config = dict(
    crop_scale_min=0.7,
    rotation_deg=5,
    layer_scale_init=1.0,
)
Rows from block 6, named by matrix and row number. Rows with one number belong to one neuron. Each number is 128 + 32 x the weight over the matrix's rms, rounded and kept within 0 to 255. All counts start at 0. Numbers have three digits each.
# fc1: MLP up (model.blocks.6.mlp.fc1.weight, 768x192), inputs 128-191
# fc2: MLP down (model.blocks.6.mlp.fc2.weight, 192x768, transposed), outputs 128-191
fc1.437:127072099096120075109169121130214158174117180090141101123172095132139105061140148104149106137121096153141135128149139072084172123205211156109120087105095143113216109130135115102093143087126095
fc2.437:095187091124090151131107144085104099093168133094123064176153078146194132157176147097141087164139185109120112079100155165136140201159038135074123093162205123099063103123121126153082120149092188
fc1.438:124125126134132125133129130118132121128114117129139127136121129138132125124123130126123129125131135131137126126130124129126137126137122130123138130127136120120134133129137126129127125127128133
fc2.438:134127124133130128129126124120131132127139128121121129123138122133123125133135120145138119127121134134126138133121136127132115132123128126126122120132128122133123119130128130124130127127145115
fc1.439:130147123123098139132161126151116132105133113131170105121134105120106136139146142142106084092070126148108149126127156126078096123154116166075149124151145154138127097143129126111162138144117154
fc2.439:127124122147126138134073123136135134126108104108133120103126108144153137115108108144144119141164124144109139110090094120092095129092197112094145123155108124120152100142132137134136131148144172
fc1.440:113114123137106137127147143103082132118120140127144156136113139148121095111145135121117143118108157120133149157131124119127119124116128135116130153108148177134126115115116132166101137112135119
fc2.440:164101112165158114125115134126138133110117112111130130126171097146129135116119131139136109147152140124111123124149094129108144126108113110124140132119152151135143150128145103101147147138140115
fc1.441:125121121125123123128119145114069162130107168148147179125103158086099151108128106142130118149161124099163120119119160107114086113157107095127134093121113113119116146135156143118123112115161103
fc2.441:127176136107126109118090120170121130101174130154136110044116129129125113132150128095137147153092139151149119134128111140107140123107110130110127123144134130182134128133144162113112150128096102
fc1.442:116122141125131146118140128130126134135128136104144112121108128123093124128129134116132118163123128121099149113130133128137106154140138127108116122112143142129146131130150123094105133129103115
fc2.442:155112141119140127123095143107123141079160123118139137101130127107100107116123125140135115137147125132148119129157133120107131151143137147116122152106126132148129121111104147128145115131131120
fc1.443:148096157132132139105118084180119140114159204188146089139114138145134143121108158130173132132095142102124138104119135119117160135133114192145143101108161105125155133133107150130136108140118149
fc2.443:155121095199096108132090075132175099054122083091114166142088101118152146083090108118137126121106097141143143122125099171165117120112172073075139101092095113090106187125131183092113110179156135
fc1.444:175143154105090093165165148133085105164114150181140144156144104114100047168142066094049087112127099133158099178016162164142077158144106082117140052099210179120112154113108133105090076131091182
fc2.444:085094147076117139117161092143089134101198048097081136255129103056148147136130096183149115151055171126089135169112065148125103111124199183089167143135068128124184073074087155155124125122098061
fc1.445:172141107120138087160121083117146152160142107121140144108120140150111114142142115109104146134115124105111141164106077121119124125135130123109086142162118128153112154116129128130141155117102117
fc2.445:142138136125102135128099157113116094139174133133150131131159120119182093135173136120157109126114120140139115111129116147130156135153131150139158150140134160126145135135147165117136100146113119
fc1.446:183140079118077208116135067043119124073143110134070121173121125179090116125208080193120081141163125079155121094086150088126152149124187131120138099192113185219159134136222033138105127030123110
fc2.446:127153158166108145146139176082175122161115160108104166158136114039142150139086153163163067090120074095220125009146137125145137099121177128156116147120134145069049173115100103070094142125106149
fc1.447:104126105133123135130135115125132122118139116142114138129128118113136109117130116123128123140124138128131150121119135140127108129119122125137111120130121128142131133127120123131131110123133144
fc2.447:133126135111137121124135126112121131132128118120121131109141101123134114127139133153113125118127144140120114131137124145121122127124118109129137146119123129143126141127164151118124129127119131
fc1.448:161089097115108170210172166193115124041153079146176075096132169211112103174184113093135111179160117133083124140111166132146151032172078201148083133179114109102137158104137072177184102211115104
fc2.448:085182150136144155125115085074118125109080133168061074120193149117188149000126121051168156156119145105136141163097140143144136150176079089135211194136073153119168094129083133187087180132114116
fc1.449:096122130105110134124101125115145118127123108092126104125155117140149081127136140159107117137145143134122137152124136142123142108129091140147132126102127126125107138159170130130108128153162133
fc2.449:129087140115164141159126138163146149140139118110178127100124136117134154124112113153121103139105134104147134110139124117131123138132172124113140127121131127143167134136142106122108133113129094
fc1.450:159105155187144151107235124152050141143106089149100150117164165084079177145069082168132158228080109056135140106088123113099099151159071122177182166122111176066084087047164115168147146112091151
fc2.450:131169151121069089157121065150121138119187114109140101069134135148160151123174111170077105172133138107162118084087091129145151114100110166096062158098110142162167141187096124090123140117082112
fc1.451:103124135215141045062143122133117080086091150161069162136166062054094217133107059194177122177089083150113152102084153096113121075112078116193116160146116161143236094197173142172092114113141124
fc2.451:186133188114096134084164081120160075162151119153164061167158172101168104171083089114089183157128046110156159063127125115065164100174122126086129162063199123104115121153085181169075135061189104
fc1.452:121115122140116126133132126134130128111140119117126124133122142137128121113125123131135127131125128136129125118129123133132140133120129134133127117125125137119133122124123124127145123130132128
fc2.452:137132131133135128125121129126132132117126133134140136133145111123125136129132127118125111125129139142126128136127131119121122144121135130130137131134135135135125133129133125128127125130130107
fc1.453:152113143126102112123137171149152156130114174117176094177170092123103108084091158156105074145127147152154161116148164131102116113102110202108132161146186175159123141154137116141065127123159136
fc2.453:100135090142113153121134077121105107137106130091133117153124147129083146105127144155107112170157166086129119077156096123183133159163139116183170143168113059117104105156129144146183161165133138
fc1.454:127145154125140129135103054107080181156118090131216198049118076108131109221106081120178147092177140122109065170054192187128050075087038141105150151150104113125091124026123148098130166169183087
fc2.454:089255112129112092171150107088124069157058040135058180147160076232103162151174164171084043136096118081077143051034053074101118157118121102010154092093154140185120048173087136083181175184082123
fc1.455:097079152146082162003152090186132147068194128244129155186101139113120150143159188070130223109162127180091028106145099068048156188147161178172152095096090098179080151096045189122099126206108089
fc2.455:194084088148156087162104104065110068111093079084050038150171126196139027136128079114087178243132129133181075142103180158156108057104139094156191132091046143063131136148117091148065165077148132
fc1.456:118123143123130160151125124119127127138122126112141107145115125131124126119130119121132119138113128134139128113126123160130137150126126129119131101130137124120147127127159130142122148133130137
fc2.456:133108128105112128122140121140134123127128131148119111109139112111133152160129147141153121119138123130139131115143146128154133125141130125148119129113131138141106132122120131125138131137122141
fc1.457:089117087131171196065082061138137123127082145185104036123141085156158178219081129167123202180157072158040166124096067132136126207149156141053103096199086066106240148173097139141198078177187149
fc2.457:106118211079077135100187200203127149160158126096135099135118143172224049158076043135187163139103139107114107122178187131170083126138096114159159174115105137071147103156093126173126068198108084
fc1.458:093111102132109084131117127116134149143097155088144084101144159113145140125134124130113146102154166125121109119131115109106131135145142112137132100111155127105151164137107094127130119141122119
fc2.458:128110114121125137133107125073097145112138134138125103137148114107073133138122097119123124145170180135106140163109132151139139183144129135158109129153124108168128119128129114140110141124138113
fc1.459:207205134199144054180080147218255051053122183113095070178123125122080106138173144140168151202228066105160063077203171146117129114154179165184040177184149150211141037177066187138058177062184133
fc2.459:070037155138183189122119088145083080094172121075142067098152085090141094192131084154140128191045107150166117066127125255114138139185101148087157092060102144160123109108075114135105094113074147
fc1.460:102111120141112131164157144164082101101108162114162124146083148161093122129115155144084133145148161126135133096123094149086127113108132134124161159104138072144123133122147140126113109077134119
fc2.460:133155139094127131136116119122138131160118135142109117103142088113137094110110096134107190130145152111145146174124109112103167148114144126147115150085110149127123174156101152166120155128098086
fc1.461:133129130135126139175081103156131153151107134122158133111102125119147088143122112116142178144094124159145124103137149085095111147138133110161127150145146082131107136126139121144107117135122123
fc2.461:156145129105119129123135116059099092145133158132111158155134097139131162091124136145113092143152139137090127130133120107135127135167139107154115112100112086094123128106148148101147170106154102
fc1.462:160144147100175155157108155135120122152136110150110088133142092170160067122147000118171125190111099108045124180073176174131115073122052156110115016120097209187128114101169075109128103150097094
fc2.462:075159142126215152145085111141107131145090127123187153108080178061093109099175084046128253167152059188167123135131126164130081070128178187175096170135092123153118096123139111127096159182114103
fc1.463:142123124142182135106124146173136131133159125112119164143084101126114168092049160124052159187133151130120191145137131157185160084127084131159108152087144127105125132152114158100183137155086113
fc2.463:144170135149113159150095118119137189117108140099104104104124122097110156144123112116193128070102171057153122097125172056147136122114136118130125147131195102075102134194070087088089072108125084
fc1.464:136051036094096109121046142169109112180112132117132086126089186165190060126130199136154227074113102113134073189095064159105069102118198190114143188156126098113181107188173194063129131119136229
fc2.464:158093094156172089107155089187133169094086089152050158093117123176091095135142124072140174127178090104159114098138169123108119075133196167104073094089188175135140120193148106057161094137086150
fc1.465:131065126197162147132137079148101163089110151131138135141181129164169114154099162122058131187029139097141161069163119133089135122196091115215075150099151193170136126133185077209135075152149153
fc2.465:154154153126138080156102104115121135106122128117121099135111133193176117139145140131149165142112130167109151120166125095112109151136110143088156131198115137117172082196143114078161157138183118
fc1.466:191104136159140158131160120179183130090092147157113140166124128142060117137184116169114126132179114126119065166147144141149052098097116148091072103138152061110134113149139121088111130121125110
fc2.466:160135110121121054113110128117120121129116147098164094128128102149174130141133130129090100083140143075170136166110090181090068147133145064118192169085137128154057151126147074163140151129134076
fc1.467:088165103114114083189067129105143116192105132104163139135091134116149128135145141169121142115117119101139090113079122119140084136069124073074128176130098157149126096131158125136057142183142078
fc2.467:112142140138144085153138131110064129123141093030151168114150135117136146061096126104122154128122162108104103105141132093132135126154140155123136116118194120151121147116138182113158130102154101
fc1.468:104176144071140168130114082127137132064099096101156127113098130150113110082160138153087158115130129071058158132170085110142139135148143132163159110129105123175128140147107106186132185103102111
fc2.468:105124173103101093098124159147136172127117113170167059122147125052126103130135146158091105112108143119123102127077119120162089161177099145146119162122128101140121121114132148126079141161119164
fc1.469:150144101043068055148210105074118147103203123110104161111128088088147148100151144220088173085123090178137163179108176135089229119132107119160188170100066141099140171083112080159096120111199169
fc2.469:108136054126141136137111137122109107128089094103170083162149175170163126128131085135086106116152131040106120115087184108121095159131076130189108114101110123178135115192148121191191131067055124
fc1.470:091152133141153137110174140092104162119126158163137144152144132160172143127121088096134112129115086095123110110139159148071128127114159141134125149147143157149099129128118178132108099125161116
fc2.470:138101154120122156114162094121108123106115134130179072101099106108105155142131120136128115126116144136160145125108134130170165147129087118171134113129097123130146135113130103135138152112113133
fc1.471:084175123073108091113189228078117176104027005168089101129111218061078149172095005140220099089101127124185113088090174000115162078092124204173135130122170160186083126174134182108166005102027192
fc2.471:099115255190120167106158255147060116116167017179162072035126085098102166156200132149148114109250133138099161140198060190094155086061170079131055171091102111169023108107061152134187050255049124
fc1.472:159147142110166159153194167125099087075106121058102136212065143060139084143136121191175081168122130124100148038177118107116095170112102177097137074140149077090157163096174093090099145173131044
fc2.472:082170155117111154133121164118179060093198143126191152077169106133104165133100082107079121136086144101124126087152124119134106140134156051139073098158123113137073092095123170113113165118144150
fc1.473:141103110139120137116144115139123106141129122117135138136100138121146137132113120086145120136143132129144107118115124149138100152121121124145109116114144108102116128137127104126136157107141122
fc2.473:127128121105141127130125118095121134117114131126143123142146129130112115112137131135126131137117148137126127158140134118132123147119123115112126150140119117156141134127109133117124127126106121
fc1.474:077171119149132102109109082171102139135124092157168094096117084091117193133158092114143177127154130171128146179114111148076130142121126166127113118112094107178168182137214089166054161187066150
fc2.474:152164138115049111118123144114169112205150111163100153088125100119106141142162172023159107133086183101141112109208139162192149075115073124132160097164149149120107089126088148114140133094094097
fc1.475:131084113091109097151102124102042136150107107094145170160140100124137105146145118054212146122107135114131101139127150159088105138167090164147096145107155159145137060172135172117147141089147169
fc2.475:121124143118083122147145106121132123122143157131129116146114077076090097176166135126107148135132115120112110168113132157096105088100144124151166148129119110077155130123085152083149093140127151
fc1.476:128177088085130130170118081128158118129115124093144132075079082104159145097148092122130100137149148125134128094143107081180109181104124171132126122135120133110147112177176165166066084150135146
fc2.476:102137162126153174132157154083119107131177145131113127141142103114090153136120120083043105134131130140101129156128137131115085134179144100083104106112111081137107061088100144165161167140106146
fc1.477:073113112118044078128134173146173085153148150126109194131149144188136203136159103013145071165124136115154179073053117149160144131154149185117109129106200108146107194141085147134085096078121166
fc2.477:166227179074135135126082100137130067131168087140109062099060171112159109122047144129104093100133140141078106100100142137170180165084086138137102135135108154124066079151124082143076101150081154
fc1.478:071125148108169122079186180132183163120094101046188093198093111121113060129119109101138055147089092125124143110126172124100138110081102049095125130127068178096095109142126145120146152140227130
fc2.478:153159156110131178164111088093069146176164112114156144119168142145112133089107141143143184154166060118123124122119126160154087062090184164162103149093050128145124172117129063128095085130146178
fc1.479:079148123116098122156116089111133104067141150195118105083140088145104130108109146115127149138140141145150120096108151132149116103142155130098112127152159098140109139105153157124144132144122100
fc2.479:162122085113118157133133168126122121113122126113154111108105105129096127138110115122143118117099141166116126135143123148139078126113099109099119122126093145157135132113155139158125108150137121
fc1.480:086117147140169175133142117122134105138096126138130190150228137148126150151147087216131152118108100096128198122132118100110160106140150047154122098151160069122150120127101149141137102159099153
fc2.480:153171094108165103138125155142177105107117164110071108103089094098182109164132150133107067085112166146106109099132098139115147131108086166156124074136106103112167120141153124129143096092160142
fc1.481:156154177067139116018120158100114142098062062125158164170190183061166149141075119094097103083078172156128164137149080108179088175130135176110156085070147125118104112152125158055192090078092144
fc2.481:131151101155124122123174097160103128066102105094120172107077076151115133108077201153045080117135112139189128205085112136083239055120192101157094111162191175134117130150114129195170123191134121
fc1.482:097166129089092119136189115121082134123138121125125133128110145121118157133122115150106142121090147138103143122141173141114078122151125095142107111160143167125136117108147124110136129133105148
fc2.482:175092149146171123134111119168121126129131129175126135142096140125167158126130116117114186129161125129132140089163102110132154153105130136129161127097163108148141126093139136147121123161091135
fc1.483:102116124103124148114133121119105106152106173143108098133131134118105112144137130128153139124123141134124133126141098146129133166118125102130110127104124134125122129130142116124159117148113143
fc2.483:166138116133126136141127137107134132079109124124147158117129108110139161138154119137108148131157129121136105106134131136116122138096148137136132139137119113138105104146106115138127146130143124
fc1.484:057095082133096098178046068118153127104196125152084117047168153155131032125046154115119149165131176174124255090115142191158152106143080177156157087160132153113089173155099064108165107125111132
fc2.484:076119197137084131124079215176238101138110128153193107088057147146135182139135084079189134055046190089052140176118116151137124133082101114196072129102078084102169125193114159087160149149176085
fc1.485:148108113185123172066142074122136125127133118139106147107118104152082091088134088190163128145155118143145134111231106133133141101117167089163126188142124108169124080100156164165159111128138134
fc2.485:111103167161099091154111169141137114131125104097149107168125120137095168144112162070097138148117145142129090069104156088080165160128142093141168176108108123143080105085129097141171173139112141
fc1.486:114130170113110131155157097143100043143154085137188146162106128201105109123116127150144162103114152134128162113108124164101112085127117134160117107111154144074084161093143144167096130043165166
fc2.486:166142091154101136179102152147128070067065128081097115089062120131145130090112144174180123106139141120161108151143111176159150100133111110125083103056179111190123151110111140152109147168118206
fc1.487:105039181113106145170124094173171173113160152099126141182124104086184134082051138157080057183073059129213088180117160202144153111160130099145171076166129105090203109191120134147133103110136171
fc2.487:111108074147134120112183089036097126156142082131109130150148085171134138105090194109124144131071144146077143146161139141092127159146136141151141185177102152168144207112168065138167109100074091
fc1.488:123155146117151141179145089116145113122140100158141120172100106080159150148151074123110132121119125151101118136133107206122149181159131153094127130165122149144162096060152127091126124135155134
fc2.488:155112144209134170126148172150101103120096159115165125135151136113167160145155154101117122145147163109110125098136112121175128189151220109123110154124101123161137067180106124100045117176126066
fc1.489:089104145102132141143135104121119133139136133127128129121100119130122122123109152129150149101121119139156148140112131129125123158142122124119131128125114141133096103129112135128113127164118111
fc2.489:127132124116120110123116123101154126133114119132132121083132141119145141113135134139121124133136117126121147143122127135107136148114134136108116097155119160110149123139148135110122138154143152
fc1.490:157128124117139149097136104171085117126089109183152146136124103134135111127153130154143144114113080110109097146107191161122148113112112143136143102107145083145127112103127145091108169149116167
fc2.490:053113111129124119169124102136149144104139105101102178150118128154114139146127170104115114045174162134172095113126077132112135147166171113089119136176109146171111101129147111117091130156166146
fc1.491:138074149127179105124087151150112163172141091136130166127058120128148144145084107110097160196117102179124079154094170093133154115166107183116115070172132120105153091073131150100182156179131112
fc2.491:158183136145095173126117136132138129133079136104092167054086161124175202128142087104151100144130133147130102135140166140046175162126170117089142176143151125179131115178150139138128151142203125
fc1.492:165143132149087053128089141130137193110142128126152128186107129106077102119145086076155151162116116101110105129157157116141133094119107142104063112123131165158152153149151145180120137177127128
fc2.492:171142116083137180124147129100134138153188116205074120099161160127078082147092188105157073157164104079081146144052087094077097107151146114083141100133146115143083128166100110166152135124177131
fc1.493:177114107103147125123171132139134091065152162101149130126103118144111066103078109117124202188157131130100105095139120136145134129170179107094111135133141144116124128082143166106163085126128155
fc2.493:124141125124131120123116103127134116078111129116173104096115119098121146094132133150106129126150144156123119108137100136135111164082150153142142092109138101120140080150143152103120127132172098
fc1.494:174091169092131135143136119069136014125127077161119170150116065126141170109101118131146124120083118126081229139145174191100115105125204054159151118136104094112074134144187102185125185111180123
fc2.494:137101164164121136134120067126174209155151076138111141083191129112093079079143102148128151226109187087103125205086114100137074089137137183180129182136167126194060143175115057232130087125115094
fc1.495:123162132173101138087056136150140143080096099167138116100123112150127119101108128129171138167171145093138119045135079176067156169141152102129142103100071106136157130160170145142071188104111108
fc2.495:149141169100139111133125097165181147087142232158201190103122099128160132154126132143048149107116149122088119175161169142124162196091108177088109102088158134121121137163089176126195116066180159
fc1.496:094093153179149136123142109124140106096099096122108162152196081141154141156133076142145163142164084105134184110141160158124088164092127109136107109128142143118137116055092110185188142113156150
fc2.496:164164101099111133134125098147145112123142157134151174104101149117052098133177175181120170100072157089125136089162096110072139118146103126116108130104210125103149089153157152099169132091152115
fc1.497:129125130133126139132122118130132139120133123125132127140125151126128118126126121123134124133135123121124130138135138122123126131129121137135140124128123130135127120139134135136128128134125116
fc2.497:128133132133142122123141121122131138124121129124120122122137109140113126103138126128129123126129148136112131130137124139139139135119148116149120136128134113135131136124124138129125135118135126
fc1.498:196181091159119127120147090102125049130103103124173127101210088078115143076093157092131176169114099109170097091146171131125220170125090104187086119154131134139201111121091110107129096100134076
fc2.498:100128137099104081126126072111180125124133111087121114137132141199119088164173105125113099104107129129096150150148107176133097122196130157141070232173088096115113148137160114118059134108122124
fc1.499:173148120094125120120087089144124125139082141142102134129128177108138162116154130166115092136116161162134145161113157150117125141067119140140126130135127132155115112112153135114134098152172095
fc2.499:157130180155162066106144138172110123098145127150164089140095070153144080109130101138112173117155131112130162127084118134106158152127102084129169147094126114115184073097103107179132167131118135
fc1.500:137126136126131140118127130126124125135133131126134129123128125131122130124119132131140128121135114127132126126134126130122122116130123119127133132129117132123126136143130133129124131127125124
fc2.500:128133126123133115139130122122122133129121117125126130116120135130130128130136124146127133127131135118122123134109134129133130127132132127125126120122125125129123126125133117125131127124129139
fc1.501:100066164121190165120194122129142160168133193080137111091100074064139124102141090107112097200152162137130152134121125172103125140150193091048123227126144072082096128105161173119107153103111097
fc2.501:139143169200083170116157173131117221130099164105092145080135138140144120086146110136118141136158194079018122075086085151108137159200155097096119207168075102189174170122116080127085106106145173
fc1.502:133111133135115144126127122129129132136142119117132135136130132130125128129139123118136123124129139127125120133120125136132134123127133124127135130127128139123138124125131124127132136126141117
fc2.502:123129135131129132126137129136131125129127129122125115118131121134124109116127131143108126130127131143131128118130132123132125133128126125138126135132133122130123127132122141115116121139126122
fc1.503:113177098139109070037148085145137145184144034023143104179139082182117074100237117050129138165188174111014093093136112170113126124162102088019150141214159119122166104222125122076126103105069122
fc2.503:150144172192142209082173097080255147201107109109112093092153220139154030058222208198046172183162192200233107174099139132158095070203110160123188162055176092062219143147142180157119146173082079
fc1.504:136117127122123136119118106133123115132133113128116111132134147131143134147110132131120125129112139156112128114122133139144128130113127127122130129133134124115116125120126133145124124124147131
fc2.504:142126118133123126136117128136136129113112137119121133125115108138143137127122109133130112125129132147129124135124125135114145128136135125136121143126122114131139132129135149145156136141128105
fc1.505:100105142162088169142111110135132157106119127107138127124135164145133123124121101164102117132169143127085165116145123116118096121089153123160080118161100122110099125132132148116133127098145115
fc2.505:177141147172118109125129080091126105147103124104071096134123118138136099112096148120120149115142114149097145121118121107143093137158131147147141151106136120099143112115152147112140184139143100
fc1.506:143144128103142126145114109129109137141123142117117122142153129120126128128109134119121114122109114135135117144100139139134119126147120121125113148121142115117143140178104163117134129136157125
fc2.506:112129135129132131117102121144119145133144140111138129127118111139115142138127124133138131126110146137130130138120114134131132120099126116168123120148138120148150128123134112134136119100106122
fc1.507:177183071202163135119180122148153082066136100037023127180204124055081129219140123116134081152178105130081134101197119158099165145134037180209148114111144152163157090116158099185091138125166121
fc2.507:075085160152136110111083079182144173099166186161181030141198127143171153120096082117117097178145086130113140113133108062117092026127157092032050094077086094156120110079082106089162106115134125
fc1.508:075206130132088085140076096074168134091116142128158127146140132120068108132122107160093190138134156124130073104140125100108129115173132149090119055135143113138123113122143116121124129162142098
fc2.508:152132167130100081113129179127107131177124142151110133155140113141127114172144126083151116166067135167104135131078130156146140134075099135079075174092111151127184149150108173122167140117125092
fc1.509:123143154144150101147115124125124129123108140122106107124173095104082115130123105114123101141130134164102129140175123146130102106116138128117130114127122148122118116106173164095137106095109141
fc2.509:129121093093093145138136113109143145161161118116131165155117141128121120115140126120129133126122154116109133104122160115138131132136145096111123134133149128124166100117130088132107099169166135
fc1.510:123088074089074090094151152108122114053181064057089060174147148135142056135101138086142132157177076135091162153051134187197160171062166165098136163122082131158053119171072127118119171142141112
fc2.510:142077144104072146155115133170118121127114137179164120087142139171203125133158148097147094075218180084170125183189151141106134072167076189187103086092099131067133154082097168163137111158123097
fc1.511:123097186116129120100165113127058112190104182137098126056203098070116149160125153121109057108112127090156184129148238194096183121173161072210179107122054149155107088117145147124171072089121198
fc2.511:169104116119212073149083148088117113171192134145083067114114071156078030167152105145156072179107170095147136136134170110181232143150144167172108148131206160065187150138109146127116049093115132
fc1.512:127128078143140124114115066074124217210066105160144138176139107019150114151205121207083177215147113116061126189139253169124144133069112130099204144141249088138106130154105087100114117200158145
fc2.512:206205162141230171132103130135155116176141111101123100045003145113125142063094103062086098037054151159042128154097140145150190093064165117078144109048002148131194167044192129107136107021087184
fc1.513:079154174171167132202112113120094149150191228078077186076071171135157116073114140094173113171079118146133184068059155125098143093094133204142102138154154217145194121069188092123160137109169132
fc2.513:090128045098161086160124099087178131164150133132141094115065195114159171179149094107172122109104139125111145133083194096066148075152095166171154193163206148209069098213136175101100206132171188
fc1.514:155171049142116112165139100146163137118101184153150124116136105103141124140136167130121106119156133152123118071128122132100105141148107145153124142103153123101123157140147132113166101134141071
fc2.514:111124169149090140137117091085100098154155090159097104148134116163183103128111112123091156115156129180035108106185139133154115169114114198113149186124135109085188125104117096189144102131126197
fc1.515:143122118141116104077094099124122102128129169138120121127154145165169096136167113137118136128077150112193157148064096113101142121095116088085175089143161129141124081079172111112164142149108131
fc2.515:095158118170108153118139115086176169123123125069113166113136106156121126113098134170072145052166159124170103102120146137127114089139133156153123114122089077123101111157122120061131161187130152
fc1.516:128142117084107141100109144100104112221147155106139165136091168095125133095132142133136064129170155135170117124083148153162130129115124116082134103074153138078104134079142133133144158128133120
fc2.516:116135149116115151136132109153128132125099156115150110115114110117132130134151145135116095124123176142102116188120148124091213102148110123139175095171143131133120115098092070130113162107104171
fc1.517:151134116140133115116101131146135152113138144133139143106128143126128090110158124144131129167164145133154136106114175119165104101118128121123112120120125115109166149124116159141130124126094130
fc2.517:156131130104105152125130145126116151101129148119107116146130157142127170095127093092122165136167108048083114160119111134138144110153136124166116141105142147109095130122123117154122127148128171
fc1.518:159123124078149131172096109136149210088085176146096106109121154101219127109129172144118115128072085126161101047115151042118105120162128130142080129126149093135120133084161152181176103136142085
fc2.518:112155190070100093151116149133120067128137163142122180178114094163088159138101094131188152126131083189146145111123072173148129114143119103085112094109104126083224199151131121154099135079097145
fc1.519:118120090136053081097175120109089077171186042142170094117114052164120054116191132057170104101167093133091176118172127189070106137191156073112061158146113143195142146165118132052077122132183140
fc2.519:172129214118131131130067038152170079128167168087188115116111161154089096101193114206062095083205107129118161114100172147155138224166151085140134050125120126132118087109118097168150139159158148
fc1.520:134109105112132107113172147147095081082115128108121077118179131177153146132123142129137108154113136121135088113129143105123126115060136131090115118157119139174147135129114134135127147095080153
fc2.520:186124132131119162117117131101117140148146172128113117109125140162093106093115111127169080129142113093114102156097112123108110131168135166155089118116145128146086086131108114138146094159139138
fc1.521:000094137073115139112153080099110156121155079135137119122099157090110092117130206138109189178175164118101195126137102109177146130118184135151093063112111087138119150102183169117157140116150155
fc2.521:142114124133119100136119137130060096136154106138165077112147066145104129126160156094132087113129142121160133150159142126099161170074094168109143115119170179152141126137093149174153126133127168
fc1.522:096094072163046124115195042196125077089096145141164089205149128044135114122056156166096098124101111150108105146041114128183119116119143193126105106098181134079144176210123157180113099088085121
fc2.522:065125124106160149139117095111095157065121172128173105069112105140155187173149073125148053117170137068167110127119154151140100219099194096147118145186131114148124136085163107078042125156058155
fc1.523:114125124127141141140134134121123129125125129127126112137135129137130119132129127136127114131117127131138125138123145127114130118121127129122125136123128138113136117141136132107140120121125121
fc2.523:127126122126136136135115124124130140105143124120131136119119131123135133134120127127117129142130139114126128125125121127127124129119135125138133126131130130130127150123122121124133130127123126
fc1.524:157204110103142094110103103111117127156108102089128155146109130121180164135163126109090181193138103079129074121117126187161134123097147131081104136107130160125150130175174145128094128157086084
fc2.524:132148163127113117168158118094092083097163120107106137197153194177111109169190187093138083124184112158126105071082138100108099042106053090140116163189048128176126103095103163147148145160119111
fc1.525:182180101139099111147107077105113069102149139086087042207197166140097148122173097080150159093149102162116174114175145099170146216100159105162128188176126086097159079102119122151101072123132119
fc2.525:101198145103127169113148159106122143162166146157086120144123116137100138132098057160095110161106192119141160084123148087175142147101096129106125093165122106078123144078114134115119072128157061
fc1.526:127227183067182112089175088102069135085126145106065056157121179073104100132118146183090144104193144203102183095179097079146142032104124125108110108215103216099083016093162180172250113199073066
fc2.526:126178009121050185154175129090119070091090187158100142155101016192177126200105042166083178123105149106150144142139112128108107137129123034096007168082106110048160108066099109218097116173163165
fc1.527:151126114135117146140134117104101150125141114112139123136101150120153105115124122172141108155143100136130110139136153111125104122104131108137090128154106127129156122123146126170136125157167143
fc2.527:113135144104132105132117108076115119159129162125138127145126108136129131146094141135125098123149114090129118132115129118115150118131148134138112135114123131124142121114152128146144114088115096
fc1.528:140138179086160107119084130148123116098083140152128127076120114166089109157092144126105152135093117150129100125126126122146124098124124142129100179146149107159135114109112141144145103148117153
fc2.528:162115177115149154160126122069171162149127174131151120151088137106142111057087124144147113152072099158153130113097120196127142113124170106165150086141133128136070141157103114110110120141091135
fc1.529:080171186094064123114085043137088143201111104119117210132052129107031091032123125175130041194163084080168121128068055217192166099114135168225127213161043136024010105162086076067136147133099117
fc2.529:046102169126132121108156232143193144070115141145137107155185098029125172135223138175167180135168135129176163151073149241040133078093146133121122223121105113255183132009116159188168164073054087
fc1.530:146145109111140106042137082154143173191151094095191166128119146060161080160087208056178156177182049073117089188197118135116199092061123101079149163104057217199109084114153197136111101122048122
fc2.530:122059155106130155120098137121161180114094166141158119095129054146166155124152146036233050087088047057217140145160098177144126137085151176124225129177064175255172174230178119172210119214069093
fc1.531:106151175120073135137174054084044082054096110129036000142149052024080119209099054115106117065107124136093217224097156114101097036088140139066162058115106139126217112077189108044066154103057255
fc2.531:188064104134139165109116191111089159127172179138094104116185158035145183123106038104252103167135181148110130132169069071150114069106155040075189143224189154029180090098080053077129069128056177
fc1.532:164166125115081041159146126122173167135144056155178063169175146108179067148000135092142069180067165140117169000158092086073184172165107136144125156041162088199161051127102176132079063125209074
fc2.532:105052036096096157136107132159113131163066207131138207107087170205068139059088191120147153131098164099157100149168238179116158087250141088210169191164234097136106060082138112072213109252095098
fc1.533:126133091141142123134196075114128133140146174127018149233178126169121151094188053079164046105098180142065171089101169109191088116245132147036076139143087090196216135124206156105054125128090150
fc2.533:127153147153145162139107166006178179065187182122107117113209109122057168104167095081164128201107129166080142019126151067128147089081000176191150170158222124081143094155018102158182060124110145
fc1.534:073179111101126129164169102122166132151127148126127137131122123116116134110123127163125083121149171101112129143128149137091137133122103134138114081108120116124139127131110118127112115133129146
fc2.534:177134133183160131111172142150104171154132114122122096129156146074151106146157123073100154105162131121149150096164116140149109096120159068144139150138144168120145152108110097130131124137135122